config.yaml
bottleneck: "vq"
encoder_norm_position: "pre"
encoder_fused_qkv: false
encoder_parallel_block: false
encoder_inner_norm: false
latent_channels: 8
decoder_norm: "batchnorm"
decoder_blocks_per_level: 2
init: "xavier_uniform"
beta2: 0.95
max_precond_dim: 1536
one_sided: false
warmup_steps: 2050
Rows from block 5 of the encoder of a small image VQ-VAE, named by matrix and row number. Rows with one number belong to one neuron. Each number is 500 + 25 x the weight over its row's rms, rounded and kept within 0 to 999. All counts start at 0. Numbers have three digits each.
After each neuron's rows are labels from the 100 images, of 14976, where the neuron reaches its highest value: "place" is the part of the image that holds the peak; "patch colour" is the nearest of a few named colours to the mean colour under the peak. Only what is clearly more common there than usual is listed. The data: regions of photos with short descriptions (Visual Genome).
# fc1: MLP up (encoder.blocks.5.mlp.fc1.weight, 320x160), inputs 0-159
# fc2: MLP down (encoder.blocks.5.mlp.fc2.weight, 160x320, transposed), outputs 0-159

fc1.215:549495526463512493482477500513503480479521454477474526513529480528517528452512482504499484511501531530527575501481462493446523541526477495537488452496474446511494498487519487505475493516532530519520487459474524543463496503508487531495498536540488532508493508473516481492479491510490503513511507528529508472543504501503470527502426572488491540486476499502515519497519501471484507503518468515503514501475518472509488472514474555515486489471493484505496501493469564544505502467512503
fc2.215:511529484526525531523525536485480484505501502482528494504492512472515504508493462549544503496528482531500464477478524536523504447506500521500565520527517531512485493514472520516496468480505453455494497491542463462551501478486520459499504494478487453493487513491497494503552518486523475507527481489515482502500455515482530504540525509488516534490496502484538510535495492504478488515525515463499472503529482503500488508478603494501516530508500540454521497483507458426494484491494511
place: bottom centre
patch colour: pink

fc1.187:452494481518534467496501503447524502457500493469470499463570461500492468482537487505468532540491467482524446496482510444451475499499517469542460509511484487459489490534429519479516487450534486506549487500498529476460506532526487513513510471485492497519530539506529480524494486509493525546539545476474503525499503480485522495521523528455495545500497488506509491499506511504527495507509517512461505533510494500537491493466508496488505533515490510511464486506537532494523513509492505
fc2.187:576484502521443533500498522529516511547491511551515511532449513508513512506466521487548483477509533502489533509509493537551533522502517507461560456515506517546505480471553451512490514554461503452467515488500468516534472458509506495484486539512515494487496466495477524504511520489486481430465462508504517492519504530489504516483479474528512478528509505465495506492499495497478503516487482487536501480513509491449509514535491526485495461481505488484508506490463496477476495492489506
place: bottom centre
patch colour: brown

fc1.268:542475518522492523531521499495519496505493486497513479508518487500576454482514517528491461495511498534525479506538496490533504474490447509484541478489486474468481514543511504481491473590499513485463498512522552495505489428520521482460557502557510481514510510472505484503485493524520520516507507551472477494484501509502448513516474554481495489478484508531501539504486487540509512507481526492457501504523480496523523510494495465495482539485467472491513527463490485520462528487489489
fc2.268:483508493511519483500501501520457490565480545514490517499490493534425549513499480496525516489496476495496511485486490525493487529533530465515512501487519494545515490481488532499503510447480493488533476472499457467540505511477511476583492485455499526480464547478503515468511510456515456491496482468499533523512496513473529518498515452479508512496508506498514466476535525485519501481546482526532479466521518493486483492493510517531515496491531555519490495544502493539528436502489477
place: top centre
patch colour: pink

fc1.270:494461523495483454537535458466521512490517503496494525484509517515461511494520528524505513487518480524517501487496515497508527508500518468476494507463483518506475493494538555472511514505494486555487529483503493529521492437483508500474466496472490486519494512473483526508551517467509531494477489509480464486483463498510503479477519514511477528482495454470530449485479462494468479497453522481449494508499502514541479456498535506519513525505508551504411508529488535481532507560482538
fc2.270:498508507521506536484487541540467489507491493504508443522502496465515507516475477470497486485492534462491493535486502522498470508508462513514488521527517478482509500529469467546498489490514521467506463519506506492472500554535490528515530464518490510458506502519523485523458454509480471507503536493529509503528544494500508501518483495469543485504509518515463570517510528495497519502563480510567485479511511498470529530514495493496492473507493487486584485452543468509469463473519466
place: centre; middle left
patch colour: grey

fc1.292:498494481461528476532524483479484475527479453535515508569539508524464520489519471459502486483493488500499467516533481466510476510566514500513478499503519522483493516501495461522495523474519485506518549537481527461469531520524494525522493499498533543495510513493545525484506497560533496510458491506463516495486544479504503505450520515490518524507498448467499518500490493485504497513497499559509510516481488518505491491510524537495450489468494514479507444505477495453458433488510510
fc2.292:491494513534491511478481517527485544471525553473482510426482457468556456501495513529511495510494499470491495485476535541518519492431531507484528504497488497492513470485522518489495498528502528507498474450519492538501480492502491460471509494530486471504506484545451498512500520442459516481538524481525498493536463506471503492548468488501492476474477535537501494473503481500516499489496491470475489465505498498513508492523462488502530502505510482505483544522505504553540558528484457
place: middle right
patch colour: brown

fc1.228:535469496501498449514515527485473477474504517481494509502503507470505494530534470487424493463513535499511492475488506499461502503519507491481494498576480477472478538486541567502508494531546471477507498519461538495441514507551524526489485462505477510516477521512507457496535460476513502472470515493485497524496511517505490536511535513503458537518546499521525489489523459554460525518505481528525500513503483482490471521483497502527543505499461537526498502518486508488535518488491474
fc2.228:483507514524496550494478482519531493518515490517511504499504507487496506469485538519568497534485463483498493549477500519522487491475497487539521510429535549532511458533466448526489535474462513519492457502576485511546516495439473509494531503475521486483546498480487547525465560534501504513502502512495485495491502488490484459488473494490535493521478483504461502487469518462512488485482508490471509512470502503510534467511485518478467498541505465472517498471520482505475482519497510
place: centre
patch colour: grey

fc1.126:512466524500488480523513475509484458487509544469503485479480519534506508535481455570497464515522467524570505510503500473496494498497512462500494520471496530529480498516552545504504515502495459506477471516482495501528503530447482517498502515506464454494468498492533477532495497517508469514500499470524482507531503516481505492497499526490524502530491514538515498487497461550482489502493524553551519520491454537555467539481471492488552528511472533520532467497507480501511502475531542
fc2.126:466518481494511533476518531467533523506454474516509531525526479465520510491522539435498527493502501477433503498518532544496521488498508515494477475526509475487505488450476472491499469461509549500484551509519501521514501529517495526491490504525537538502527515498446517499556502539473517481484497532496544486493524491527467512489509489495491485504519508460488495490501521470526525514491497471441488482493557494467517477494542478465463511490510502461532538501481554502506518524474468
place: bottom right
patch colour: pink

fc1.244:475459531476508495479490530470522485508556478494469513526497526498514471528546511504473515466497530485490550492458456504468508495470470483473482516474480475478522452459540546531523507502500507515494502525506518514520495484481516518488463472531505523463524514522519524494511516505498476479502490522496465541525494512539479520433502505472500487495516546506521528495511517478509496545550460497548519516501490491532546478460487500452511498538489469493462463468472490507482458491474473
fc2.244:523514484525461496533512485516479491474446511493536481489515496527479516504447465486507500537483479530512459496536536474516489490509544498520531505531506533505482525532427465494482487501485508474501482481515471501480528488515493493510529515461478488558512495484492465509513487479517507547512492478490519450470509494482517498565502485512494531508489462490482445514489484514457498477451533519459494491523515485465466491532513489544494499453512530513559498523509515483488538526536531
place: bottom centre
patch colour: pink

fc1.298:546482482488517540509497563537446517511452521482491495461478465445545492517480476474508543505490505501499471533482472535503480535472519487510506482475517468488514504511493526516475488467514500493513536473456501529537503479476505491505492502518516511510409465438467496481511519447509519484504503522473460541452498536496498495492447485545481520485503513492500497489519511507536505527507512524510525491465495535524506503495499471519496538489502520477529510496531522523531514527502490
fc2.298:469468523514531529472440543480515476493509511475558505520536433499504490530461495556538521488477491502518498519509494485530506523492475519544518486498510512530516508514442492434451486511515508511544521464492485524522521499496547460516446468485497495470490512459517483494502505482463490497503524530532547468492483516512494502531522526482514519450453499477509512526469517536502530505499503452510473489462495497509524500509532485476519497529492501507492460517494499499514497474502537
place: bottom right
patch colour: black

fc1.51:479512492540476486527474528535478542482474474518541450511457498489494501542478500500505515463491542492520444512515520495488512524512470532465485484513468494537483533487534486492505512526506502489546482504551491507518554500516529561510479490507493519519488514481494479509477513498466516513469530466586490517431516538473495494506504520477526500487506502514503505516509467510495487472500515475471535511472495465486525505523496516513537470489479504559470518471548505523497537530490487
fc2.51:518486503479509529494530475499532451537519530485476570527510531527536499475506497486480514537509482512492568490476468507498470429491512483558488492504537498476508472500459483523491523462502502501463503493460530496480465496482488456517521513503495469474510500525505504507501485510520472502520473520424508491553492480535490517490509476524489500534499523485487500500508547512507532521501496520509457493516502531518484496518463506502480523512520511447531480513424483492490459469513507
place: top centre
patch colour: grey

fc1.315:492531528502528486516555513507512486532517481512492443515496452501489498515500502505478484457527510496490475512477485487499513503514518548478537473449510439466472520484530452510536544487529526512490492506500502486506483462503518498500518510461491459539478528472512498516475491508533473506464479499517479484495508569507507523540527504502453527527475560518511458526520486535465499486474499508492488531522444477485506501470531496479473478513486502533482459543488498519518510475519447
fc2.315:516461489493482494504462494523466471464486538485506537474512520487518509478507492495485542513476471532521519511512487511491494507462505439490462544530509518540513475495447519530486479481468454487489499489515475511493537515514475501494514516515508547466521465535491508524516507487489517500516547489484510494507497413484478479469464516464569496483523459499480512486491492457504506477517472474519523459467556511528475481500469492513515524479478489470526521472507501513501468541474537
place: top centre
patch colour: grey

fc1.50:449455505476503493477485498514497461508504513486471494499523505511511552549511480501511486483515523524477504476516519513517500509494489480486551465504476443535504480491569505484477490491496522505500503537558495485534543498526491534503506486533527530518475529514458473518429517543522468470492488462490488469514503494524522529509564508494480514502515539491545513469473465492465478490511514525524478496490487555522471495550481459508485516486529500495511471489525506519471470512525517
fc2.50:505544511524506505513496489490493526534501490505507531538471515509456475472491517508491497486525479481506493537512523513493492489508542511503464508485529558491476536510465488501545518507479494502477492449484547501487484481498483522503482496488483454464511480478550531477538488453470546561519543521484474514508490495477492450509476537529515464491508488515483478505538533550523508536524468487467506495495533452485488500458523539484532513501459490532475526523481503464492526526468459
place: top right
patch colour: grey

fc1.92:481514499490529525443458526520536489470506493472497554513537522506522486482501517495529519489533553461496479518509481497479495500488478485497521544448489469495515517473467552486492514516516470467523521472497464463472485495510479482496520485495549494485507484469493537454469539524504525469542482537519476480496489498467504523468528511495508504481516462497456520461484524458498503503488508485561509505520490485482509522535460455493479511507463493558492533524506518486547499504516461
fc2.92:493477515539453480516528495476482525532448505519481484488493517524501467499466477536490482514451488477473511509515551483488511486488512517523483476526483491522483485455498463517532517473468536511484505498478470501496504527488504525491482506507479526492501501524485482548563474505514466522476519494527495531496517511520516465517501506493497486501540523466564514512498437552507513464499463552458483476484526464523515499538557523511483475505531510539543506482469526544486505502463508
place: bottom centre
patch colour: black

fc1.90:449495519506495538510456485496502500474531485476508520490536511490493499527534482488486458490453473524461475458498494482482509487482524453516514507536509503495500542515475496488458544502467505496539466563467523486498529466502513488477436479479529460516468462511548453491525468519456549469485511508487493493523452515502484493510471492497499530489507499496487506476516501462507511487500497536484515487535534517481504450460467500468474524493468464487525492505533507538524493471533516
fc2.90:515471485478469442497515476489475495512475487539494460502439466512492516490460508491509520499543514500553497515502500508530488523508450517471485474472474500481508440486504489515541447518538473499481542445531492511503490535495484492503566512490469505459534532499451560493496497492523457519495487481491471481466529490483497495474513512513504460494472499489503483519485510516461479520500496453501468521457455476510489533518509493494511492510510508495483490519469497453464480537480480
place: centre
patch colour: grey

fc1.310:478488513515490506487490538534478567508492501532506511492511485522498524518505513421456512487527497527524474503490488501532474473449487516459537505495543480466533487479481492541481494533496474500562488475469515545482505529476495514506515530470505510486517529509534492507463486519526526463485484502511477483497510523510491511476483482498499524487522513459510454521525467491463511531482516494478524450504499494544445474497524518461444473525460511456453489512474522475514510502522499
fc2.310:492497489496503485472543468489506461516526515475493488491465526489510492461511492550563484531484531462492494478504510489477517522533520485520474510507470511488460491508523510462517517459507503512481524516545492469487472504542499495505499490528508470515487471509481531476541517485473510524502477507445537512521517456493504460526502487499486490490474484558480528487495499534541502479505495503539478564512470491448537532534474501536533540483530479551540511504537481539482476500458483
place: middle right; middle left
patch colour: brown

fc1.212:456527535506514482450473509446497470471515491487515468497538493510513553495483529486509481479525477488455530469437518472509523501466506484505528477482444475499522521493515476491544536493515528438491504481477493455490516527500484497479518506506469503484473511495484540476541451463530504517484539507519549524547489530509463506488510513522472526509562518512541484481493521510518538477499495536507500501481494494484552542512517467512513507503504466517484511537494470510508499506487496
fc2.212:514502458463466507535478486533528560516471590491510509515463492498513488496506512470480515505504493511498475511517497524498491483545532499548468483521510507498532514498483510513467478496494533534486455504499485532523480479465520485525488491523484471524465516501536519514487536501504492464544525528480451520486503507475493506518489458527490474507440450528482537508497497489507488511492482466463500488482484468550537515542517490458489490463495513457529533540494549496494488505511533
place: bottom right
patch colour: white

fc1.134:500467509497492475521473517479504480505465514514512453499473475492467484488500495526510514491502504531570457480493477496477538486447498471500501458527496479506485429512511496508552523511455497488533526511564483484512519539512525516475467507524536505518535485526521486514517530497524483524525517494508546485474489484456488451496493528541499509510540480503500481459482496518519473477505544502514466507482514496500450481537520496494476544505504482472474543504502535499534534473514444
fc2.134:484522496517514531464529490510494535491535487493470529488524498510526509495502492434492486512517502495457526512524523498557478527533514526511485520489513505482498532487508484483440478468538500500486489486442518520492476449490476485520541504471492489471472505483502530488482468500485530471471490509490452483532510523518516542522512460469474524485437516490494540535506486467492503534512484493466537513515460504507551512467503504522526462516516515543507445458480458489474476516496535
place: middle right; bottom right
patch colour: grey

fc1.138:514516485511496503533520503521511485508493506494474544476501510507469462518522461488554508490510484469490497474474502473518508495503544481494524489515508471475506433506515464528504504523513465514531533486457552495503501505479532535485488525485474422475510482515530497481495406508492516497554511487464487497500535479491498511502483503510464516494503488461492514480528493512510539499455537490510552534465486539534463469516487440520497467506495477511493527513494520503535507509543505
fc2.138:473466551537530491504508513504473529492515533490536495495495498507505546481521536518466495530518496535521515515521464520454508489471477483516479501472495532465484533495519530492474480429485519479484476515520464492490486504513482471553462529480569532548501547481471504481518543491490513514458496511520514513496484518507499519513534499486529458543502496535505499523490515500519493465493471531481475457522504459479532516512486535465495524476539509460536476475495509476463535512491494
place: bottom centre
patch colour: grey

fc1.150:527525481506532496515469509476515455504494508496512592515503487508498499535497477470516509459493505506536490483544485495501508511508538491512496533525467439482531499501497504522522506480513501481532481492491527500506458479514479500479458473503506525456507493523492508505454534509483519533497471519501529503531529485490486512489450495449505456462463460476526495503471501552470437517483489494478475480490502462533519503492456498548466483533519498439512511517522465481465482482522492
fc2.150:483471494479475521485508495546505534509524517512484419478497537505535484486496514520495513520493499486468502510472498503507479487490472498501479467455532558513458478514483510458483510513492491517468530503502495501510531534491487506529532556480471462525494514485468485514532463484510493487483503470505451512472483501511493471500550489560510541513513534517471534486528500463500560490472545503517504545512519502469491463509534533460506499459502472553464494505475534497542488502499507
place: middle left
patch colour: grey

fc1.278:500551502518531486515509507534505505514499493490505468491509525487483465454487529456488450533525541508500487534513489489480566475529496485512474499503508470535491508494532465518527475533509465491516492475524501461531448504536467482506495513488514475491475524536465457511507480529524517558527509480509475525502510494503504536515518492453472529456532487512463484487491488453509496462441484495509486501531466490482496499483457478508511461482476488502513510495490483457452461499468448
fc2.278:480440495503479525487499512477524489501510506508481510508510456510509520538483479541533569462469466521513498489495515519490437526486513515496514500502499527485515465481464526523465547482446553506495490534502485514474568490461520513514517509511509539509501491471525526478498528480467487463491512512510496464470473507472516452504494510533521488546453521493532483495509497557511510521557504507498521489470535498487499488479523508493495522528527520525502488483513527536541522497537540
place: bottom centre
patch colour: grey

fc1.73:485464507549473490527517504532488476487465475444517489483484523449502522494463458501468514509515523471546481470537540453476531511499508500512485503500483464506507484458484500495495537520537505505517550492450423545481508576515492518473460506499513499502503532522473487527461509480548466521481501465500513503478461515512493488505523525522522534503516479528474484493477468488475515519474519493499529492528491526484506534546466488495486520527495494479531467495505477484519510501497482
fc2.73:483531493508479517474509532504526511529482484537507523487517506517472467525543520494486485482497523498456466512468477498495468495510502506475549521539493491453472492586495529526498527496511477523508454480519483473544487462484499505578518491475473528461518483499494494501516468480458483447522488497518473507501493495458474506516510485503477486507466524494507483439536531555510510489498496476518487495506509485507511521463505509507529469484484534495511537533521524573492464496500486
place: centre
patch colour: brown

fc1.71:509503500549464505458499484456473499498530477476524509518511516495508528497488459492499482517476573466532546463502451494486518494476489493551504505465523461478508482427499513515480501538539499499479508483485530522543499529470503500525486499478482494529498503541517447496515476523477510501486499487523490482467504483486501463509496502474505508494517518460499491535452514541477521514475478539508478480552472460530481507533506532517537465490519483521475511498526529457538471491471527
fc2.71:502464502448553523537499500529519513502480530523479474479495479491498488517499517501464500470519447498445466537487568500527491502515479517443484472537488507524497491540523468468503488437472504535508495508515498481488481491512512481464541480498503518469512486468498543506512534497505509495518484497482502506536502518494512542503492502501484508488458482530508519470547474462513473501515534484460495517446514527487507468429501465490479517513492487471492497487476472543441515496523485
place: bottom centre
patch colour: grey

fc1.314:491528530535499509551480494526507503491503487490523505502450496480499463523496538510523516502482469473477526556473468508450526506518475524484517496486486501481504478510454453506482503483495523508533460478492474483493496550510473498505520501491480438458493532484497566491527461539530518503489518507456468479522478518519460518489504483521502497443450502504535513515495517489532532508537528498511496489513525517527471443460489459456516550508545522510497517508478515511478480507510487
fc2.314:506462506492491493462517491469526518499533498546482498531505513509502468476534494520491507500478492481508483473529533450519475555522509503486538517492540475488509490511521517472498482496514498503482516526526454491529489434461499477480504483491496526547459469514501457485474552478492459497495496480554524473544544523513562484521484533487522506508529493502455517519516537493511530485460485493485561511510467470493521530503484482521463497501465508484489474490466487471503540449503504
place: bottom right
patch colour: black

fc1.57:522524499517511525467496476540527458517540516493481514488484484502545537456516504507492516518539517530507490466529500493501508563500562499473539455504519452461522500514504489467526500471519467467518519513521457536515510461516497478532495498497530469505491506556507463469513475556478507507518520489490499502478476501494485511504485505509474455514495500511445495515484514471519481512505493505477502491555520530523514483546492512489507469449472512542508508465467522498457506506438510
fc2.57:499493495521549513533514502440473528488482443521522505471479498493522493494441531543464527481441495481463530490470498484507477529490501505501500517528504510456528462524484484447505484501490520519487472513495486469496479525476536484491482527500518508503537526522489555518494477495506503449505504477524475496498525520503505501486512553498512565493487461485521468494539500513489504496495560459508481482530460455471508483469521506480490548512501502510530490471522514488546543509530508
place: middle right
patch colour: pink

fc1.255:530519514454503475467510478479517532489481561491491494479481454522503496441520534480509498503508506506527467509446508488526494548537528521539520488462486514533495488519503482509477486505473514536539509495498495499522565525519460471493507471476477468493454531533496483487516477520474510512462495512511499524507434510509522526493470540500515505471500517509459476473498491467503526461463545511499504500537468496473511551473544508472489468493478481503486529475530517538471506482531502
fc2.255:481500508477473527539452480492467447536480500550523488526490594495475521530485494519455489482498482501494530488504480514480508496454488487474546480495514492504532500468491513506504522519515501471479476472471508496494456483503517518498478526521519480500525492516519489514476495472519500478528503498494498488501573521500482466499534513493487507517507516495513515504490503529506433531556446507527519484486504507525525494537468490562497572473510507514503510531479506462489498536458486
place: top centre; bottom centre
patch colour: brown

fc1.301:468543491477521509514560498508496515511505525527520478550472521528497491505487495531498426499502514464515496515484487529508491487531520461507507543514483477492452459510530519467448448488456488513479477479473491498488485494500507496510518474523501552493472542525476487454496469487512478483547477513504490486511511496502513504474488455496519517498492489483544512491475497486503535526512567505490504505497490486510506468496491470565531449472524513439476469546482459494489518504484487
fc2.301:532483520492482470489472506488512481502505474475490533455519471494479519462498509498513575508479488533511505485502520468517487517473499514471493483475535504511557524485468490531560559514542503494518526510518487511502510472529509508472497526492515430500528470503531510517523553528487500525470524488496493506480489498500495499530486532510475479531519500507441479506534514547473483491503412483530481499503487504480490501494486485446478531541482490559525518467514524502506473501516494
place: top right
patch colour: grey

fc1.183:503465519473531483480477481510443512449506565471474489490567486482489521513502547505531499508560504444474527480492498449507512527465532488462512549490506460471507496511469528519508501489473508499470506519503531535499485455535480461522538482522473496485517483488509492469517463515495450533474533479487517458488487475474508488525518504534501494490476443515512476493516503510487476487505511521482508486540515479503536497532499494482522510478529490475500509477476516526491471521517552
fc2.183:505503510478500493496504556544489514492503485515509528493485534470516492477478491513508503495486493484486491522470456509521507483451472494508520541483492513501530497536486478529585491526513525544460459494510503486506472489488477487472520504466509500476513457477490505488512473520470548479492512487500477546478474494471524482535495538534484495458535479527534457513486518476521522509522510499492481521496556442519551504496480513490505546473534444530516510492451479455485515512471467
place: middle right; top right
patch colour: white

fc1.258:455540514507504499520505499520493549522456492520437510491563519458440513480537498470526515483475521465480450490460518470496478495481543526560521522481533458491537494473469535492504497457518515500510494520505500481526502508463491549456500491517475467500487481481470488499503466492531508511542510484478527511523502485506492531470516539516479490501518478488492434491494463503508484504472498478474502493450503458519482494466475516506482521513530501507524467484503500529494532467496511
fc2.258:490509507508545499519516529497491512518490526526439518471573570511458482486520446492505495505504517431493491493474464476488505476491560517545511550503501499486529531485477554524494499475548508538479519527489457477521495503487524509482510468492519488487513471460476494496507470453546462510502516464490520526512515465508502551501519518494499522519500505491497475475486486504502500504490495473475493475448509493518490488449490519501495520520529523494537476523496481551497494498534505
place: centre
patch colour: black

fc1.272:493510516460502522497510477527497511489514511523511555511474489534509488483485512477534527474481502439509524516459535483487528488471499466481529511467485530487508488485486534489522527511539465531480496532500510504423523582515444533531536535509512465510507468527463545507500503463528544497477482529506479518498521518495523513471512513509512534477489495512527511512507512497464484461529489547484496481515459494481473534508481470493485502538491474498455527507487482511521483556492499
fc2.272:496491507580519491508473545475501485494483509478478431536513513447471481490512483508473500530535495529501465507502471508515478506522522513499520501533509483518478490496521482521479473497440534460518526476489477495601472475480529502471458473479509530480494535493528467482536508530504458478526515490482499486505506501475500478528526479518531470505500514500483486496492459512568533528487507472509527501485532493538506494461513512497530517488513520489551466508509507476507514494513495
place: top centre
patch colour: brown

fc1.93:485508516467494546552470496541460464454505465512549555469499489500507457461487450496514479499510531483528505496507509482486540474543502470485483528502501551498484512469487522483490478498495527469484504495538472494521533530542491519461502496468524512508555518518501496519554511522554504489465483528514507506523473505514488463503502517532487463448483503506563515478482476460476517472484464488489509509480514478480462476508473494497507467500460508506500494507497503527496523451488491
fc2.93:511494492532524476426534527461518530541497510491491454525501492506487518519493536509510507517471463502497513501478471530517447525463495544513523492473495482513501471511504494517517538496493484509493474491456519467515436504459490478534519519559488500525478483464513492454466487470477485532538531485478487490467495524473477543480494485488503528560499486499453488527521541533547464545508522496487491483501482527501550483535519512492499516494497463488517506484488507479479482514532513
place: middle left
patch colour: pink

fc1.129:543497520484492454509515511505495501460510496508490518473495513500460476461502487481524503567536499506503541477498533487466499522507493540516489513472491500501515482488490461481450506517521477538432496470466468499449529539502463502507506493514501472450503457484493541534510508519552483501495483467480500524505523505480514502502486520488484539522528468493522504514504529487533501451505534537506458471533531534507492503537497415469486527547493534497501537499530509503497512502517505
fc2.129:435519500467493535515493556513509482560462528489497501535504512455531473492500491531481504496465481471489466518503484483527532462497528465516484478501496488474508495516472536480539469462515472485549518467527501490526497502476531474522480528486535487526446535532522468467502492488489469499529506469502517493551484491503484509487516485507509492482491516483498496522502471524461452487479474477532503547519461503536548513495462535542516459488494551494511511485468474500493513483516476
place: bottom left; bottom centre
patch colour: black

fc1.16:536537565577460491472479503516513488580484549533476500493534526507515496535486547517516477482469475561463488508467499494495501477454482492542504523513503482480565463494520493504537496493493479516520495513485450497484480506500499494498528525533543490486513523495505494542476493479508483513536468445509499502509509488513514462487517457491479482475494503513494530495496536482524480494477552515524483501515475482496500518508521505495477512514475480470505464507520513486487462545492496
fc2.16:463476451461514492532527486468511490418520458463507497505494481499490482452508479487500535504536511437509504522508485489512503546529515507452501453502493504474472481532479502497449522494508533493497505487524511481485523511512496513502458496472458507531502483527494508455512500537495523491489528539465530495508482510504508547515492527501519492523484440469526452508522486509491513502543480471472537507532494507510532477493499500480514528496544515534462551506483521500519507450530526
place: top right
patch colour: brown; black

fc1.203:489490524504497519470538496495473473493474512509544547508472493509509460514461502487481490478497532487494445482528522535487539496484494461464515480486514456517466491447474473546548507479517484538463511509487508470498522553491526523510452503506496516536515520502534527452507482473537495509527496509509500497471511514434534527499524512527490492527547519494490435477484483478520488498489488556480488502508511492509514515474519487525540483524461535498489521500542508532465500483485457
fc2.203:500508447502519507537482503504511530469497492499453495531507538492490521518536488496520482512533478462554549539507502469495484551505526532501497534461481499487484515497533509441444471519497532480505510485517500508502480492510482488505531445488549452473511521527477482527488536516478499486444498495485479521525499461541501476530464508500478500486508495498483588507517517532502538489518513448506486511520537544487513484516485485489491488490485472518505476498462493468539513481518513
place: top right
patch colour: white; pink

fc1.107:499508514482478483474461557488522491527518561479504513502531534452539542509485491538472500468496522504506471480531516433491512479522483511469503507492457514470496435504456528520491506476543501483527541472497482517498491525499503488538520483510496499508490532452482520491521549497524516520501513497511531531483496497532492485508440523480483513475502471488491491479529486491515529507506493475504496527510488541524449501490481544561513538519475474470523493477472497552481475518476522
fc2.107:517507469532504567508485486456502516557518486519487537482488478460495493475513512477486508523546484496511499505497474517527535498459490510520492507534496506521526499482513518478498505472526469489466512505487513443469503460471477513523485499497478551456520478490510499500511460498501541465463546532516485498497505458477492499472506499504517510464528499523493502493536455525501459555503562529472444537514505488532519528454511542485520460512510491548486501518489482530478513487513466
place: centre
patch colour: red