config = dict(
    encoder_arch='vit',
    bottleneck='vq',
    downsampling_factor=8,
    encoder_norm='layernorm',
    encoder_head_dim=16,
    encoder_inner_norm=False,
    loss='mse',
    decoder_padding_mode='reflect',
    decoder_widths=[32, 64, 64, 64],
    decoder_block='basic',
    beta1=0.9,
    one_sided=False,
    batch_size=64,
)
Rows from block 0 of the decoder of a small image VQ-VAE, named by matrix and row number. Rows with one number belong to one channel. Each number is 200 + 20 x the weight over its row's rms, rounded and kept within 0 to 999. All counts start at 0.
After each channel's rows are labels from the 100 images, of 14976, where the channel reaches its highest value: "colour at peak" is the nearest of a few named colours to the mean colour under the peak. Only what is clearly more common there than usual is listed. The data: regions of photos with short descriptions (Visual Genome).
# convs0: first 3x3 conv (decoder.mid.0.convs.0.weight, 64x64x3x3, each kernel summed), inputs 0-63
# convs1: second 3x3 conv (decoder.mid.0.convs.1.weight, 64x64x3x3, transposed, each kernel summed), outputs 0-63

convs0.40,211,213,224,210,185,217,203,185,203,203,221,226,228,217,241,159,190,229,228,192,231,200,222,186,174,176,190,234,215,230,228,224,195,217,220,193,163,204,208,196,195,191,191,198,196,234,200,175,196,219,215,220,211,194,174,178,174,238,214,199,218,195,222,187
convs1.40,240,208,193,223,203,222,202,231,158,191,212,198,164,196,212,230,175,229,164,233,225,190,183,206,194,204,198,204,230,186,187,227,207,185,205,193,242,206,195,205,196,202,222,223,198,180,188,179,217,203,211,198,196,174,171,165,190,214,233,202,226,194,213,227
colour at peak: pink

convs0.0,213,226,218,170,241,185,203,243,160,178,216,170,200,180,195,170,214,187,224,203,173,200,219,219,208,204,216,225,153,225,204,179,217,238,212,227,196,187,175,235,207,202,200,204,181,183,197,211,194,190,214,184,196,193,204,213,218,190,197,208,166,218,197,183
convs1.0,234,192,185,201,150,209,185,200,192,231,209,203,196,179,187,214,217,203,246,192,227,171,209,202,221,232,181,222,201,183,194,189,172,217,194,186,212,220,177,167,200,203,196,186,208,216,206,180,210,245,198,151,192,224,202,168,211,192,201,193,180,227,205,223
colour at peak: black

convs0.46,235,165,218,177,206,241,219,168,204,190,201,187,222,210,224,220,175,180,179,194,195,202,217,176,201,176,190,220,215,230,199,228,215,190,208,207,163,193,182,223,195,212,220,212,228,205,176,201,192,193,186,232,211,209,182,170,213,208,230,224,220,159,174,201
convs1.46,191,218,230,193,247,205,228,188,181,197,234,189,188,158,215,203,201,169,221,187,209,208,208,169,191,180,197,195,203,215,220,207,202,189,213,224,171,156,210,220,164,192,193,203,195,225,204,184,195,198,204,206,152,209,195,220,228,187,195,224,200,161,224,181
colour at peak: white; pink

convs0.43,208,248,188,188,211,213,172,202,215,188,226,216,213,227,198,228,181,232,190,205,214,191,205,237,202,188,225,223,199,188,211,206,222,172,187,236,160,230,215,218,174,170,198,206,201,210,173,175,196,220,208,211,204,193,185,207,193,218,224,185,187,203,163,238
convs1.43,228,181,194,199,235,223,216,196,193,177,195,184,169,150,189,161,178,224,177,192,225,210,211,185,190,199,192,199,208,194,207,211,189,183,187,192,219,168,218,190,202,209,177,197,191,199,230,185,162,185,203,230,210,211,174,160,197,251,202,187,209,227,185,195
colour at peak: black

convs0.48,169,233,179,211,193,221,171,195,196,211,185,208,198,226,238,149,196,208,212,189,192,180,196,235,207,201,186,211,217,199,209,254,190,222,188,241,176,226,201,190,180,202,234,211,186,188,229,201,185,162,175,193,195,222,198,194,188,193,193,191,179,215,212,183
convs1.48,179,211,212,190,196,202,212,196,223,209,199,198,210,200,239,227,195,237,190,218,223,224,205,176,201,186,196,234,214,171,188,204,171,180,169,193,266,205,198,220,216,227,226,190,182,186,224,208,224,195,193,232,207,188,218,189,213,230,196,202,200,216,229,167
colour at peak: black

convs0.27,194,214,181,217,211,213,190,214,219,192,219,199,208,253,235,210,181,211,209,220,204,183,218,209,223,199,244,224,204,238,223,184,221,212,206,201,194,189,206,244,203,201,188,195,199,200,216,178,226,199,228,187,213,232,204,217,166,210,230,243,178,212,227,202
convs1.27,175,201,206,223,246,207,199,192,180,182,186,190,182,203,202,217,179,215,171,182,234,202,175,181,204,188,191,238,167,220,179,186,194,181,188,208,172,196,202,217,234,205,187,219,195,183,213,199,192,215,217,161,185,199,174,187,186,231,195,210,232,148,225,200
colour at peak: black

convs0.7,221,207,187,220,211,214,204,175,189,211,258,191,211,209,208,169,209,228,215,228,205,211,226,229,170,211,189,209,189,212,234,175,210,201,195,211,180,249,201,189,207,223,261,206,185,187,212,181,212,207,208,200,196,170,189,199,210,228,183,211,190,212,191,224
convs1.7,217,160,185,193,220,187,196,229,230,213,185,178,209,192,219,199,182,186,178,224,216,190,165,209,171,208,179,228,211,217,241,214,202,194,191,175,201,198,187,219,218,203,181,187,251,185,205,210,191,206,213,227,193,199,197,245,169,209,218,184,193,216,173,236
colour at peak: black

convs0.44,214,200,192,231,199,170,176,200,189,207,201,193,191,178,212,200,187,262,195,233,208,206,193,188,149,205,201,218,203,195,158,200,197,188,207,213,180,172,223,207,205,204,190,184,181,185,205,221,205,162,189,206,217,176,182,213,242,210,204,251,213,187,203,183
convs1.44,174,192,204,145,219,195,197,212,208,200,168,194,205,216,198,220,168,169,240,196,204,222,176,170,191,163,182,208,191,179,181,186,203,230,200,200,220,214,185,195,203,215,188,182,205,220,197,195,179,219,213,199,141,194,225,195,185,213,241,196,214,189,191,181
colour at peak: black